A small image super-resolution model, trained from scratch: norm groupnorm.
Rows from block 6, named by matrix and row number. Rows with one number belong to one channel. Each number is 128 + 24 x the weight over its row's rms, rounded and kept within 0 to 255. All counts start at 0. After the name is the row's rms in percent of the matrix's.
# convs0: first 3x3 conv (model.mid.0.convs.0.weight, 256x256x3x3), inputs 165-175, a 3x3 kernel for each
# convs1: second 3x3 conv (model.mid.0.convs.1.weight, 256x256x3x3, transposed), outputs 165-175, a 3x3 kernel for each
convs0.63 089 [101 109 120 120  87 183 143 138 115 124 144 134 149 143  84 119 106 131 100 103 113 115  98 113 129 155 127 144 151 132 124 130 140 166 143 140 148 119 130 147 152 122 120 146 149 106 138 125 154 116  89 109  95 127 123 128  90 114 142 112 104  96 115 128 147 155 100  85 150 103 180 162 146  90 123 125 189 161  89 118  91 134 130 116 137  84 133 132 102 106 128 121 133 124 123 109 103 103 152]
convs1.63 092 [133 125 116 151 107 193 104 139 106 123 158 116 173 148 159 134  82 150 133  92 131 134 126 111 121 127 123 135 177 173  73 140 108 139 117 132  87 103 155 131 137 113 143 145 142 165 155 162 100 112 138 134 142 179 104 137 150 159 126 161 110 141 111 114 125 155 135 129 150 139  97 171 147  81 153 145 109 128 111 193  90 166 137 127 108 167 109 131  94 133 148 166 116 135 122 149 166 123 193]
convs0.64 098 [128 155 110 134 132 109  90 113 113 137 158 118 139 143 101 124 127 140 115 135 108 136 111 143 103 157 127  99 127 132 125  92  78 127  81  99 111 118 150 110 107  74 142 107 123 130 170 158 150 123 139  99 150 146 137 148 131 110 150 135 136  87 110 124 135 179 115  91 133 104 119  83  86 134 129  68 121 154 124 135 121 122 103 143 143 133 122 155 161 111 171 114  93  96 113 118 117 124 122]
convs1.64 096 [136 173 152 166 120 125 158 110  79 123 108 128 129 149 107 114 140 160 137 127 126 121 119 143 130 112 139 156 168 154 157 160  80 140 110 195 151 113 116 178 109 117 106  77 116  79  70 165 126 126 101 128 103  87 129 134 122 147  87 161 110 105 148 164 135 141 129 178 152 117  64 150  92 101 156  89 160 173 127 109 139 128 113 124 111 141 111 103 144 127 123 136  91 156 113 137 141 137 126]
convs0.65 117 [133 175 136 157 167 131 142 162 145 104 154 135 118 110 132 111 145 103  93  98 168  80 139 120 103 132 156 126 108  92 131 140 155 123 112 116 130 139 111 129 106 136 111 143 130 110 135 132  69 132 135 117 168 148 101 162 154 145 113 185 157 173 140 124  94 138 102 135 129 166 119 128  81 134 149 131 193 158 114 158 150 113 159 123 156 123 148 135 136 141 131 136 133 103 147 118 135 108 117]
convs1.65 106 [116 174 113 123 140 125 119 148 133 139 128 154  91 146 123 133 128  90 106 128 176 133 127 168 127 139 171 112 123 115 115 132 155 139 181 136 135 144 126 111 128 113 178 134  83  98  72 110  84 119 176 125 163 133 112 128 153 136 163  57 142 130 144 128 125  84 120 113 157 170 146 185 131 101 108  96  99 128 103 122 132  96 156 124 147 122  98 156 108 108 138 153 162 162 168 155 116 148 133]
convs0.66 100 [ 92 157 152 123 131 113 138 131 116 110 145 101 132 110 160 113 137 126 159 103 115 139 154 146 154 225 135  92 127 121 142 138 110 165 148 139 137 139 104 131 109 132 127 171 197 116  85 122 115  95 132  67 136 111 138 101 125 117 135 107 115 169 133 151 119 101 105  86 139 113 126 155 117 107 108 127 118 119 109 117  77 145 142 133 141 121 138  98 105 107 142 170 150 167 156 122 135 117  39]
convs1.66 096 [148 123 118 129 133 105  88 146 134 113 140 133  91 111 106 135 135 126 124  70 116  94 107 124 157 141 120  84 117  84 164 117 106 114 160 143  87 123 115 152 109 123 180 144 131 143 123 136 118 135 115  80 149 135  95 139 143 133 132 148 122 163  96  99 150  93 128 173 123 123 153 129 159 118 139 138 154 136 150 119 176 134 127 129 155 129 124 145 133 119 191 170  98  99 109  65  96  88  94]
convs0.67 098 [113 112 160 160 129 169 151  95 132 156  91 161 101 123 119 177 125 141 108 109  77 132 110 119 116 154 102 143 157 126 150  91  97 105 128 113 117 110 136  90 170 194 109 104  79 123 118 144 141 155 148 128  96 141 120 116 185 149 129 127  99 111 119 134 128 130 163 117 117 150 170 104 121 134 149 117 124 146 118 123 145 126 115 144 138 142 129 141 133 113 131 148 156 110 108 152 112 163 130]
convs1.67 094 [150 160 111 143 119 109 125 106 171 102 125 107 151 133  85 137 118 115 112  96 190 118 163 155 117 109 144 108 145 144 124 140  93 124 139 136 110 161 151  72 124 117 115 112  94 109 111 108 109 165 136 118 107 140 151 167 164 146 133 144 133 130 121 107  96 141 123  88 125 106 121 137 106 126 112 120 105 103 132 131 120 108 107 103  83 146 159  97 121 144 153 112 100 119 139 159 117 116 132]
convs0.68 099 [116  96 136 102 116 156 150 129 107 178 158 129 114 151 172 109  80 150 132 153 135 132 128 101 131 170 127 112  86 127 165 137 108  92  86 161 136 142 151 111 116 129 133 139 163 126 144 140 108 134 183 162 146  89 132 148 142 105 115 112 104  81 118 113 136 157 115 138 131 128 102 143 152 118  99 147 129 133  96 109 132 122 123 105 160  99 121 118 114 120 149  93 104  95 146 126 109 138 183]
convs1.68 097 [121 126 106 105 137 142 118 140 101 120 145 134 137 122 136 108  75 116 114 119 121 120 131 132 127 138 124 107 174 166 142 129  97 151 139 151  99 111 117 123 117 126 145 121  86 156 138 104 101 106 163  99 149 151 144 150 152 192 137 124 138 121 115 120 135 115 115  93 182 121 125 129 127 126 146 131 115 103 134  97 125 169 134 128  94 137 104  94 159 102 108  91 139 104 156 153 116 118 116]
convs0.69 096 [147 114 113 117 137 145 129 128 211 122 123 132 167 119 116 159 169 107  97 113  87  76  81 140 108 158 167 110  96 115 131 153 151  75 163 118 135 105  97 110  97 135 138  96  90 130  75 120 126 125  99 112 152 123 130  93 140 132 106 116  91  79 103 110 100  79 126 148 104 166 142  72  99  85 107 134 110 123 103 153 138 111 103 103 135 125 118 127 116 127 153 122 185 131 131  92 129 112 103]
convs1.69 094 [115 133 138 121 156 121 162 121 129 141 115 123 143  88 135 113 151 138 105 142 153 165 143 115 151 175 155 119  83 156 163 104 159 126 164 132 142 129  95 104 157  97 149 152 143 129  97 137 168 145 146 138 178 135 154 119 134  89 125 100 115 163 135 135  88 149 117 104 119 180 166 152 128 119 181 120 116 116 154 125 155  95 141 149 152 143 146 148 137 128 137 105 127 133  96  86  86 128  93]
convs0.70 109 [109 119 157 118 131 123 113 146 123 139 105 141 111 120 118 130 171  71 145 117 138 141  96 145 143  97 143 130 162 120 148 122 134 130 108 117 177 141 146 127 145 146 127 108 108 142  89 132 150 213 113 148 137 125 140 156 121 157 115 143 125  75 142 145 169 136 161 144 174 124 113 128  97 176 142 121 118 141  90 116 152 141 136 117 141 142 134 116 156 160 128 117 112 102 152 151 135 144 113]
convs1.70 108 [137  84 148 149 145 128  92 116 122 147 145 151 141 128 116 158 140 134  87 166 103 130 128 146 134 120  85 123 149  83 134 128 131 119 134 106 144 142 122 129  98 120  85 128 151 108 123 123 145 106 135 131 127 154 145 171  88 104 152 135 189 108 117 148 169 145  88 106  76 103 130  89 109 104 170  92 153 124 106 102 161  72 157 139 135 123 114 101 134 138 142 131  87  83  93 128 176 133 128]
convs0.71 106 [129 106 129 143 111 100 141 131  62 111 155 127 130 151 149 114  91 119 153 130 156 119 129  78  94  91 138 142 155 112 127  95  84 159 192 177 143  82 130 202 140 152 118 128 181 167 116 138 102 128 116  76 116 136 117 105 120  93 127 132 107 109 137 127 142 129 109 103 120 105  78 123 108 112 126 151 187 195 128 120 127 135 116 111 143 128 122 106 119 123 136 127 124 121 110 133  93  94 117]
convs1.71 102 [140 116 122 137 155 160 103 152 120 146 128 118 137 127 136  90 114 177 104 102 124 157 119  94 135 135 133 158 158 159  89  84  91 113 124 132 124 135 135 135 133  73 127 138  72 141 150 145 130 122 165  96 107 113  99 126 109 117 139 163 146 119 130 101  99 118 139 128 114 130 139 146  64  74  87 145 111 177  72 143 135  99 144 171 131 111 155 146 105 127  96 132 136 165 199 147 113 156 175]
convs0.72 093 [ 95  82 125 157 126 161 132 126 157 123  82 107 139 112 117 118 126 108 148 121  98 132  70 109 117 110  70 101 118 112 163 170 158 150 118 151 122 142 114 128 161 128 124 151 196 111 115 112 133 104 123 128 175 114 123 107 106 139  97 101 139 125 150  81 108 127 109 125 100 116 113  79 162 168 138 168 162 109 107 141 126 117 119 137 124 126  92 142 125 101 128 143 148 136 153 106  95 122 121]
convs1.72 087 [117  96 113 122 146 114 125 120 156 143 145 151  99 135 113 140 137 177 128 124  83 158 159 103 129 142 100 126 139 163 115 107 109 150 176 179  89 112 121 112 147 149 175 134 118 159 105  98 111 122 151 147 138 105 112 128 143  76 103  77  74  86 115 145 122 144 109 114  82 108 139 122 125 124 139 157 143 100 106 102 154 138 113 124 100 146 162 127 126 136  97 150 151 119 110 123 121 135 162]
convs0.73 102 [100 119 136 151 107  97 168 144 109  99 105 147 161 151 159 137 204 118 102 138 159 131 151 121  98 141 135 124  82 135 102  84  92 130 113 106  71 121 190 138 162 156 146 114 134 139  88 135 123 120 116 134 139 118 126 128 109 111 150 127 156 148 145 155  85 105 154  88 126 127 148 121  91 144 153  90 175 116 119  94 120 100 138 160 122  93 163 165 144  79 129 155 139 109 126  79 136 133 165]
convs1.73 100 [102 122 124 152 153 136 116 106 141 142  84 138 151 136 108 136 139 154 124 129 114 107 110 119 100 118 133 125 135 139 106 153 144 116 157 160 108 150  98 123 113 161 119 120 160 140 123 153 126 117 124 131 118 157 130 104  99 150  80 157 122 144  86 120  99 137 133 146 114 108 122 110 173 143 119 108 107 119 111 140 180 135 131 106 111 163 126  98 133 121  96 133 120 169 125 120 123  83  94]
convs0.74 099 [123 107 156 104 120 178 171 110  69 115 157 103 139 153 117 117 115 116 182 118 116 127 165 156 105 163 127 133 106  95  93 142 121 106 167 100 109 124 124 102 138 186 132 139 129  86 122 149 114 161 147 157 117 126 118 158 102 112 136 117 116 139 154 169 130 137 155 167 148 112 131 100 152  74 104  97 119 159 122 127 141 111 158 167 122 137 144 146 158  99 145  97 119 120 147 122 191 189 126]
convs1.74 098 [144 152 134 105 162 150  84 114 139 128 105 152 142  85 134 169 158 136 108 128 114 154  77 131 115 139 111 132 139 149 107 126 156 154 134 132 149 131 153 109 107 154 134  99 124  96  89 123  90 126 116 154 127 141 129 135 114 132 158 143 150  96 117 131 145 137 119 111 142 111 124 149 117 147 134 118  96 111 101 141 117 110 116 116 127 137 131 123  71 128 141 109 120 111 130 155 165 172 135]
convs0.75 099 [111 140 141 164 114 111 117 130 115 143 139 116 111 126 161 163  98 110  96 144 221 175 122 154 124 140 112 130 167 150 123 140 165 140 103 146 101 137 104  99 131 154 157 117 132 109 138  88 134 123 155 142 136 140 128 130 133 122 175 149 134 156 143 160  89 128 104 128 140 116  87 129 109 112 115 196 126  86  96 122 140 135 116 109 105 109  92 144 137 144 139 131 133 124 133 129 107 162 158]
convs1.75 097 [124 146 158 153 157 101 132 165 138 157 129  97 114 124 142 120 114 136 148 150 140 141 137 112  96 120 141 110 138 103 143 170 145 121 110 108 149 119  85 100 126 149 113 103 130 119 111 137  96 124 113 132 106 127 134  95 102 106 120 103 140 132 146 161 176 117 117 110 114 136 179 127 136 133 118 191 123 101 134 117 165 119 112 122 135 126 133 125 124 155  80 104 136 125 121 127 110 101  88]
convs0.76 083 [145 123 147 120  99 106 117 110 123 152 114 152 131 108 139 123 138 147 130 132 100 122  98 121 176 136 120 117 102 164 140 120 122 129 162 138 119  89 122 146 140  95 124  93 121 113  97 112 155 133  87 106  98 117 100 103 156  94 162  97  91  84 127 140 141 180 155 135 131 111 120 100 163 160 162 164 116 165 150 166 119 109 134 130 134 150 133 135 113 110 114 116 161 161 161 135 152 143 133]
convs1.76 074 [118 109 121 119 102 124 122 128  92 140 111 124 126 120 153 139 124 138 132  97 132 106 124 134 141 135 139 147  97 125  98  92 101 124 134 139 148 137 164 110 144 120 118 122 128 134 115 113 140 155 118 141 160 123 135  91 149  97 122 163 102 155 127 156 161 148 166 136 157 127  97 141 145 176 127 149  79 120 141 139 125 124 131 125 149 133 102 111 131 129  98 128 113 106 153 123 102 142 127]
convs0.77 094 [133 121 161 157 153 132  79 140 142 160 149 127 127 128  89 101 146 132 113 122 146 133 175 145 183 134 140  71 163  99 129 106 142 118 105 129 133 123 161 120  86  96  86 138 120 122 149 133 120  91 107 102  79 144  96 106 109 139 128 158 163 101 147  68  83 138 176 113  93 148 104 156 137 112 102 132 129 163 144 105  65  90 155 170 115 126 129 143 108 119 167 124 125 134 120 157  82 116 131]
convs1.77 093 [143 134 141 104 128 127 106 114 159 141  99 144 173 139 116 114  91 128 111 103  89 115  93 131 142 121 142 134  94  88 151 158 116 127 151 123 133 131 150 125 118 131 104 120 115 113 174 184 123 136 143 121  95 150 154 145  86 107 119 126 133 143 153 133 134 114 123 120 115  95 129 102 169 141 124 128 111 129 177 144 118  85 118 143 127 134 127 127 108 134 148 109 159 132 109 124 121 124 112]
convs0.78 098 [115 104 111 116  96 120 117 117 116  98 155 155 144 131 145 174 124  98 107 161 168 143 135 118 125 141 101 174 113  87 136 132 137 143 117 101 114 116 121 107 175 171  99 112  92 122 163 110 133 133 150 137 180  74 195 131 106 140 130  80 165 173 103 153 126 137 109 137 167 116 125 114 147 144 150 125  92  86 111  93 111 104 125 121 113 139 117 144 141 139 151 152  76 123 127 119 186 109 124]
convs1.78 095 [124 152 141 111 169 140 120 125 123 150 146 123 129 130 142 102 121 140 154 121 130 115 147 104 119 140 158 147 157 156 122 123 131 151 102  70 122 113 142  91 101 165 144 128 105 183  77 158  85 157 127 152 115 120 176 145 125 152 138 107 102 131 101 122 154 119 106 131 143  86 137 132 127 122 135 134 147 136  78 138 127 140 158  98 139 133 173 145 130 148 131 126  56 149 156 132 149  75 103]
convs0.79 096 [111 130 134 159 100 178  92 104 148 142 127 161 136 153 130 155 109 170 157 126 124  67 146 121 137 132 109 146 152  91 145 143 161 101  81 116 120 143 132 120 144 111 124 118 129 139 115 111 129 136 145 118 151  85 108 115  70  71  99 127 134 136 129 123 149  87 121 132 113 157  90 141  99 144 113 110 144 100 110 122 135 108 144  93 188 138  86 100 116 145  98 129 131 131 153 135 125 164 107]
convs1.79 097 [119 110 131  79 138  91 139 115  92 101 127 121 138 130 128 130 114 109 140 105 111 165 100 120 157 125 100 122 129 105  91 127 128 136 114 142 134 121 122 157 116 142 141 121 140 141 118 114 129 104 121 140 162  98 148 147 127 127 145 172 138 111 112 114 168 156 140 127 134 154 100 144 103  94 168 172 116 129  91 129 156 113 118 144 131  99 100 190 126 115 160  81 133 106 115 107 112 178 112]
convs0.80 102 [130 124 110  94 144 137 139 115 118 134  81 114 133 161 138 100 129 104 130  86 115 134 167 152 143 148 135 135 163 139 148 125 142 113 114 112 122  93 109 150 178 150 148 131 133 159 151  90 111 113 147 104 161 130 183 154 105  91 133 152 134 156 156 125  98 130 134  95 105 169 124 109 114 154 158 144 161 156 136 140 153 150 125  89 126 144 148 129 120 162 101 120 146  97 117 112  98 144 103]
convs1.80 099 [124 148 129  96 105 118 122 123 110 143  53 115 116 104 119 131 141 143 121 101 143 143 102 130 124 106  85  95 123 135 101 110 131 131  98 152  96 102 147  91  87 126 133 122 108 180 132 116  97  93 177 116  94  84 110 116  91  92 129 153 137 138  66 124 103 105 143 153  94 161 168 142 160 131 165 102 106 131 112 145 142 119 164 171 107  94 146 130 123 120 132 142 132 130 121 187 115 115 193]
convs0.81 117 [ 95 161  84 107  88 126 124 149 133 115 126 110 112  84 121 146 118 109 130 112  87 101 128 128 175  64 131 127 154 101 117  94 103 117 131 145 128 118 101 137 161  86 122 165 102 124 125 134 128 101 169 130 108 117 111 117 120  71 127 127 171 153  92 116 126 142 137 187 127 133 113 112 119 140  86 153 132 128 106 133 104 127 105 109 149 146  97 132 106 142  71 111  93 117 209 122 167 171 123]
convs1.81 111 [130 133 134  93 142 191 159 124 109 155 127 139 121 146 135 135 121 149 111 162 110 142 155  89  83 104 150 143 140 150 111 170 126 158  93 101 156 116  99 153 186 151 153 144 128  98 132 118 123 162 141 132 132  96 153 129 105 107 122 158  88 149 157 143 138 117 138 157 128 151  56 137 150 152 154 208 145  83 114 101 180 101 113 101 127 110 150 142 177 128 118 147 133 138 145 126 123 122 169]
convs0.82 109 [ 94 158 146 115 134 161 139 147 115 181 111 125 143  92 127 123 108 102 131 128 123 142 106 111 186 157  87 126 142 141 137 127 150 143 154 147 153 145 129 173 151 130 119 116 119 138 154 130 146  73 113 137 156 156 145 101 136 186 131 101 139  87 154 136 127 102 160 123 101 111 132 130  76 110  89 157 119 124 106 145  98 116 143 150 140 132 110 125 132 147 140 104 101 104 142 131 147 122 166]
convs1.82 110 [131 123 101 126 136 109 100 133 134 174 148 141 132 165 134 166 129 148 169 120  72 131 174 123 129 116 162  94 106 100 140 116 119 147 126 117 145 130 162 109 111 142 135 145 116 111 106 144 134 139  92 151 139 111 116 125 126 180 131 124  79 116 126 121 110 119 118 136  87 149 154  94 165 149 148 163 150 136 101 145 131 155 116 111 144 140 147 111  96 171 102 113 105 122 164 141 144 171 153]
convs0.83 085 [ 84 110 108 153  98 128 121 101  99 108 136 168 135 136  97 156 139 104 147 149  79 184 111 116 134  80 143 146 110  81 104 154 176 103 149  89 128 158 161 163 132  98 143 151 168 106 129 110 143 140 121 168 181 121 158  69 127 121 101 116 152 107 127  97  98 114 165 130 150  99 138 136 123 142 139 127 130 144 116 101 115 125 122 123 106 134 130 107 126 160 126 167  67  99 108 164 127  87 121]
convs1.83 086 [110 106 126 121 154 118 179 157 141 132 135 111 139 105 134  76 146 143 126 133 131 122 116 117 133 107 144 168 140 135 118 151 152 112 158 116 149 131 109 133 109 128  97 122 180 161  98  72 157 110 151 132 137 166  98 152 115  81 148 108 162 177  95  85 125 146  96 132 127 109 140 103 137 142 114  96  80 113 102  92 131 103 109 135 107 130 104 113 109 104  96 170 146  78 150 117 153 107 127]
convs0.84 108 [128 115 118 161 129  75 122 123 126  96 156 116 133  88 117 147 128 101 178 136 142 141 181 140 152 123 145 151  89 173 120 112 114 125 155 120 149 150 135 109 149 116 172 125 167 148 102 124 106 111 112 119 182 127 141 137 171 124 109 197 109  81 117 130 132 135 140  87 138 116  90 138 111 136 195 157 168 164 127 127 121 110 129 140 123  79 102 120 120 168  96  92  95 102  93 131  85 124 180]
convs1.84 107 [102 114 140  95 103  75 128 123 127 137 136 144 134 137 164 147  96 154 106 158  57 117 145 163 114 158 126 160  74 146 131 139 164 132 129  99 116 123  76 143 130 148 148 141 113 129  80 150 153 135 132 143 104 154 156 176 165 153 107 152 127 125 168  81 126 148 136 154 133 113 135 141 164 140  99 148 128 145 104 154 130 139 119 134 128 186 152 143 137 138  90 153 177  88 165 157 135 125 160]
convs0.85 077 [119 152 139 116  91 109 147 123 105 182 150  96 125 128 150 143 146 127 114 100 118 110 168 130 112 159 150 146 139 167 155 140 118 150 135 139 145 142 135 124  96 131 130 139 112  64 104  96 111  78 117 146 124 130  95 120 140 122 101  89 125 192 130 146  97 159  92 110 170 110 131 122 144 166 117 149 136  71 118 147 147 161 146 142 144 146 142 144 123 174 152 116 161 163 154 156 137 157 152]
convs1.85 079 [147 177 143 120 146 157 105 136 114 109 110 145  95 124 143 149 104 110  87 104 179 142 121 107 123 125  93  83 140 120 169 139 134 104 105 120 147  80 161 110 157 122 180 118 143 133 139 127 111 111 128 126 114 170 115 123 147 119 130 112  98 116 155 122 139 144 114 156 162 132 211 114 147 123 133 187 150 133 130 150 113 156 146  98 157 129 146 126 104 107  95  88 102 127 107 154  75 123 160]
convs0.86 098 [149 125 123 115 111 164 123  85 106 121 156 148 132  95 116 111 105 143 135 126 191 104 143 173 139 124 139 120 141 114 105 120 146 111 117  74  83 100 122  97 141 206 126 122  58 154 136 140 144 132 157 140 112 118 158 118 109 119 138 156  89 124 154 101 130 132 119  70 108 145 156  92  86 130 109 148  95 126 160 141 144 100 132 148 132 146 121 118 111 129 100  84 173 101 109 133 144 155 126]
convs1.86 099 [152 166 136  95 126 118 121 140 141 122 146 140 156 141 132 138  90 139 118 155 120 150 146 122 137 126 161 135 123 120 172 115 123 135 109 155 164 111 169  98 151 134 123 141 134 131 143 115 112  99 131 151 161  92 122 103 153 114  98 109 163 133  87 132 131 117 119 104 142 121 125 150 143 153 107 183 188  98 162 165 114 108 141 132 151 123 105 114 152 114 148 136 105  99 136 151  99 169 138]
convs0.87 095 [119 125 109 126 121 152  98 151 145 125 120 121 118 113 130 142 116 157 134 135 124  95 131 157 115 136 103 131 168 111 101 149 138 122 126 104 166 157 122  47 106 147 116 156 116 157 115 161 174 184 127 152 140 122 165 148 142  89 168 125 140 132 126 140 132  94 105 137 120 124 149 113 118 138 137 131  80 117 115 156 145 168 144 127  99 101 126 159 140 119 154 133 114 149 143 101 165 163 106]
convs1.87 095 [125 101 126 135 135 185  95 141 101 117 123 116 123 113  82 174 158 114 121 102 149  76 175 135 135 120 132 150 116 156 178 116 153 129 117 149 127  78 132 117 131 106 114 134 113 124 123 127 172 114 144 116 151 169 130 148 120 135  98 151 134 150 127 120  90 117 174 118 116 141 123 151 112 100 116 119 142 112 133 109  69 150 101 115 152  94 133 139 114 115 182  96 103 121  99 122  93 114 125]
convs0.88 127 [146 120  98  90 137 127 106  66 145 142 124 136 167 100 140 149 152  94 140 138 105 135 122  93 157 133 139 106 106 141  80  93 122 100 117 115 126 112 180 117 131 131 128 146 114 146 167 120 112 106 175 101  97 111  98 161 135 142 147  91 107 154 127 165 102 110 134 127 150 130 128 109 108 159 116 156 108 133  70 105 147  93 115 110 138 121 138 103 154 149 151 130 132 127  93 148 127 158  99]
convs1.88 125 [100 180 116 139  93 139 138 136 136 158 127 116 133 160 133 148 159 158 171  97 146 143 138 118 132 105 133 134 145 141 133 170 128 167 167 121 151 122 115 117 138 146 135 152 154 144 158 134  91 149 149 144 109  93 124 175 128 181 148 123 139 105 151 150 148 125 132 102 133 155 124 103 129 154 169 132 137  81 113 107 132 108 147 139 109 130 147 114 144 141 136  85 174 105 167 148 162 107 117]
convs0.89 080 [131 113 119  95 134 120 126 130 140 129 142 121 123 135 118 143 153 142  98 133 130 104 115 157 104 136 141 144 138 147 188 133 128 137 188 140 141 151  94 152 177 158 137  97  69 141  92 135  69 110 107 128 113  93  88 118 161 133 163 171  54 117 135 120 138 128 204 114 130 117 141 124 115 176 106 108 138  94  94 109 155 155 134  90 123 146 114  91 115 145 141 170 121 147 158 154 129 103 118]
convs1.89 081 [137  91 138 122 132 146 191 158 133 115  80 131 169 138 118 137 113 126  95 132 144 160 160 105 137  78 117 109 126 156 118 120  80 143 121 169 188 170 113 136  85  98 176  99 115 167 131 134 105 141 170 107 144 108 118 134 174 122 132 122 100 166 125 146 115 170 120 126  85 130 122 152 110 165 126 160 112 102 113  77 113 123 138 121 137 132 135 132 133 103 115 147 147  76 185 125 134  91 119]
convs0.90 116 [150 154 127 121 129 167 136 141 154 120 116 140 115 119 126 122 213 148 115 151 132 165 115 146 111 143 139 126 110 142  91 140 146 158 115 124 104 112 109  78 114 103 135  80 149 129 176 166 137 143 171 109 103 106 168 144 160 154 139 161  80  94 132 154 132 160 144 160  87 139  95 120 127 129 171 122 117 189  85 117  95 136 116 105 101 158 119 145 138 159  80 126 145 156 102 144 100 109 130]
convs1.90 113 [149 109 140 119 120 159  97  93 120 107 112 125 130 114 133 125 160 137 127 149 132 111 143 138  98 142 100  76 126 101 128 117 115 134 136 131  89 183 140 134 143 138 153 122 145 131 105 114  97 119 118 116 108 153 132 140 173  83 115 136  76 157  62  76  94 138 157 123 120 137 144 118 128 102 132 118 134 140 135  99 119 107 147 131 162 122 123 141 135 131 130 127 146 124 146  89 117 165 142]
convs0.91 113 [115 120 135  88  94 159 110 114 168 153 123 130 180 106 137 114 154  94 137 117 115 133 178 108 121 140 119 104 151 153 103 181 148 153 127 122 139 129 119 121 117 124 128 108  73 118 129 131  87  82 128 127 170 105 116 144  91 138 155  94 116 158 136 137 151 145 120 123 126 108 115 127 141  97 106 138 134 100  97 115  83 138 132 112 120 122 105 152 116 127 131 113 157 179 100  85 119 129 117]
convs1.91 111 [111 137 110 125 151 139 152 129 135 171  81 130 131 168  61 132 113 155 127 129 106  89  93 135  80 118 115 117 133  85 113 118 201  61 130 129 152  87 116  93 183 133 113 133  81 110 119 131 125 132 152 141 130 127  89 122 127 127  90 112 181 126 141 139 165 133 145 137 111 147 106 137 166 128 178 121 150  76 174 120  88 146 156 105 109 151 114 131 109 115 135 104 173 175 152  82 130 114 103]
convs0.92 109 [150 125 172 164 131 134 147 152 127 137 102  97 153 100 120 130 126  99 136 108 169 178 141  94 129 146 110 165 115 152 119 142 126 136 141 157 124 114 103  96 160 121 139 160 186 155 162 136 117 118 132 109 157  98 124 116 103  98 199  93  79 166 163 112 145 153  89  97 169  90 105 162 129 102 104 135 148 183 119 129 100 117 158 137 120 168 130 119 111 130 126 127 103 125 126 176 128 115 182]
convs1.92 106 [100 155 115 108 112  60 107 116 127 123 130 115 132 135 125 159 135  99  95 124 129 117 105 120  98 135 139 112 112 150 190 155 175  95 154  87  78 103 128 142 141 169 148 114 131 179  95 137 127 141  79  82  98  65 127  98 161 151  86 142 152 131 112  93 125 140 115 160 153  64 117 119 179 147 126  69 106 130 142 173  99 124 124 132 109  69 161 115 124 126 108 111 149 110 133 151  80 153 101]
convs0.93 089 [125 111 129 116 142 145 125 177 122 117 105 126 121 101  89 107 137 111 149 146 108 110 134 102 119 135 112  91 151 169 189 157 130 158 124 159 142  72  82 156  92 104  92 138 114 172 143  96 141  97 117 102  94 112 147 184 145 136 106  96 129 111 128  92 194 135 132 131 125 142 164 135 203 158 114 157  85 107  96 129 147  97 150 131 140 106  44 149 156 114  83 152 105 152 118  95 118 131 114]
convs1.93 090 [116  90 166 117 106 118 107 138 160 177 148 120 163 119 139 148 139 127 149 122 112 156 141 156 131 125  84 163 132 105 130 114 113 115 101 128 149 113 128 140 143 105 125 177  83 161 177 150 146 157  90 128 127  96 156 124  97 119 144 133  93  93 129 104 118 141  96 141 101  98 121 142 133 111 123 162 150 124 155 119  53 170 127 140 180 152 116 137 139 155  99 117 111 146 110 108 111  96 153]
convs0.94 108 [143 121 102 135 119  99 113 148 159 102 100 153 155 122  98 123 150 106 115 167 139  94  90 147 135 142 108 118 154 203 131 111 145 144 135 163 159 114 169 115 119 163 181 111 109 139 166 139 123 181 123  80 120 172 132 136 158 153  97 156 140 179 120 113 144 112  95 135 126 117 162 134  96 115 171 145 118 119 150 153 107 114 138 141 137  74 109 141 113 116 119 106 156 112 147 129 142 192  98]
convs1.94 109 [ 71 171 138 166  82 146 128 125 129 139  89 105 129 117 120 112 134 179 125 141 118 151  94 120 120 158 109  98 111 152 109  84 140  53 124 159 138 124  68  67 128 137 129 155 131  70 171 126 148 110 123 155 105 156 140  95 118 113 170 119  98 121 161  83  94 149 105 153 136 135 127 153 146 112 145 114 136 104  91 128 154 112 124 119 126 158  88 150 134 139 149 102 114 129 150 143 113 119 144]
convs0.95 091 [165 149 109 150 155 133 107 139 140  96 117 103 149 133 126 121 113 153 100 120 163  48 153 135 104 121 146 129 106 119  91 116 103 109 147 126 151 139 130 100 108 129  73 101 116  93 158 166 127 103 178 186 135 130 117  77  90  64  79 149  86  64 134 116 121  97  88 137 151 113 143 168 150  95 174 104 124  92 137 139  82 108 166 128 117 131 107 142 140 115 106  83 130 104  99  95 146 154 126]
convs1.95 091 [110 129 149 134 147 148 154 152 143  79 177 116 128  98  85 161 139 158 121 157 162 137 116 183 104 166 167 139  82 145 109 122 140 122 142 106 146 136 139 162  94 164 157  87  92 157 125 117  90 166 124 135 110 162 134 164 149 105 160 147 161 152 136  96 107 167 103 114 125 113 124 121 149 131  88 168 146 139 122 179 116 149 158 127 112 121 121 149  96 139 138 139 125 152 171 102 121 188 126]
convs0.96 099 [130 134 103 121 106 145 123 178 126 135 169 124 146 161 107  95 140  68 132  92  80 165 107 108 111 116  85 125 112 141  80 143 133 112 138 157  94 103 111 178 195 130 127 112 112 162 147 124 109  87 114 124  74 123  96 107 112 103  92 138 120  95 115 123 127 118 155 115 153 140  68 125 159 143 130  87 111 121  93 117 120 129 118 129 120  98 139 121 126 164 126 138 118 132 102 116 111 144 106]
convs1.96 097 [103 124 130 123 183 120 161 143 110 118 123 136 171 147 131 118 145 112 110 113 104 159  87  96 126 156 128 103 100 143 107  70 122 129 106 144 139 128 144 146 167 153 123 100 116 115  81 148 163 100 163 110  80 111 146  94 145 144 133 102 129 121 126 136  95 119 126 122 151 127  88 158 138  88 122 141 141 111 134 140 124 126 145 105 124 118 100 115 124 139 165 113 124 128 162 128 121 161 120]
convs0.97 108 [154 138 139 135 126 101 135 131 162  65 132 158 182 129 160 161 107 113  85 117 146 122 145  86  95 140  94 113 150 148 184 149 103 124 116 136 126 131 122 142 181 163 154 139 103 122 142 148 127 134 116  99 143 162 158 121 135  84 123 117 129 138  89 115 108 121 136 122 123  67 138 110 107 149 143 163 148 140 124 113 128 132 121 110 122 146 163 131 148  88 169 137  75 123  78 136 133 105 149]
convs1.97 105 [126 140 154 147 115  98 109 101 118 120 163 115 121  75 126 134 139 181 145 156 125 128 127 124 116 186 181 127 143 121 110 111  91 125 108 121 160 118  92  79 143  94 130 131 101  98 105 153 145 121 124 129 121 127 149 100 130 128  87 177 126 142 136 118  98 135 133 180 152 145 149 140 101 120 140 123 114 107  79  99 103 173  99 118 131 111 140 116  95 158  96 157  88 137 166 114 160 132  73]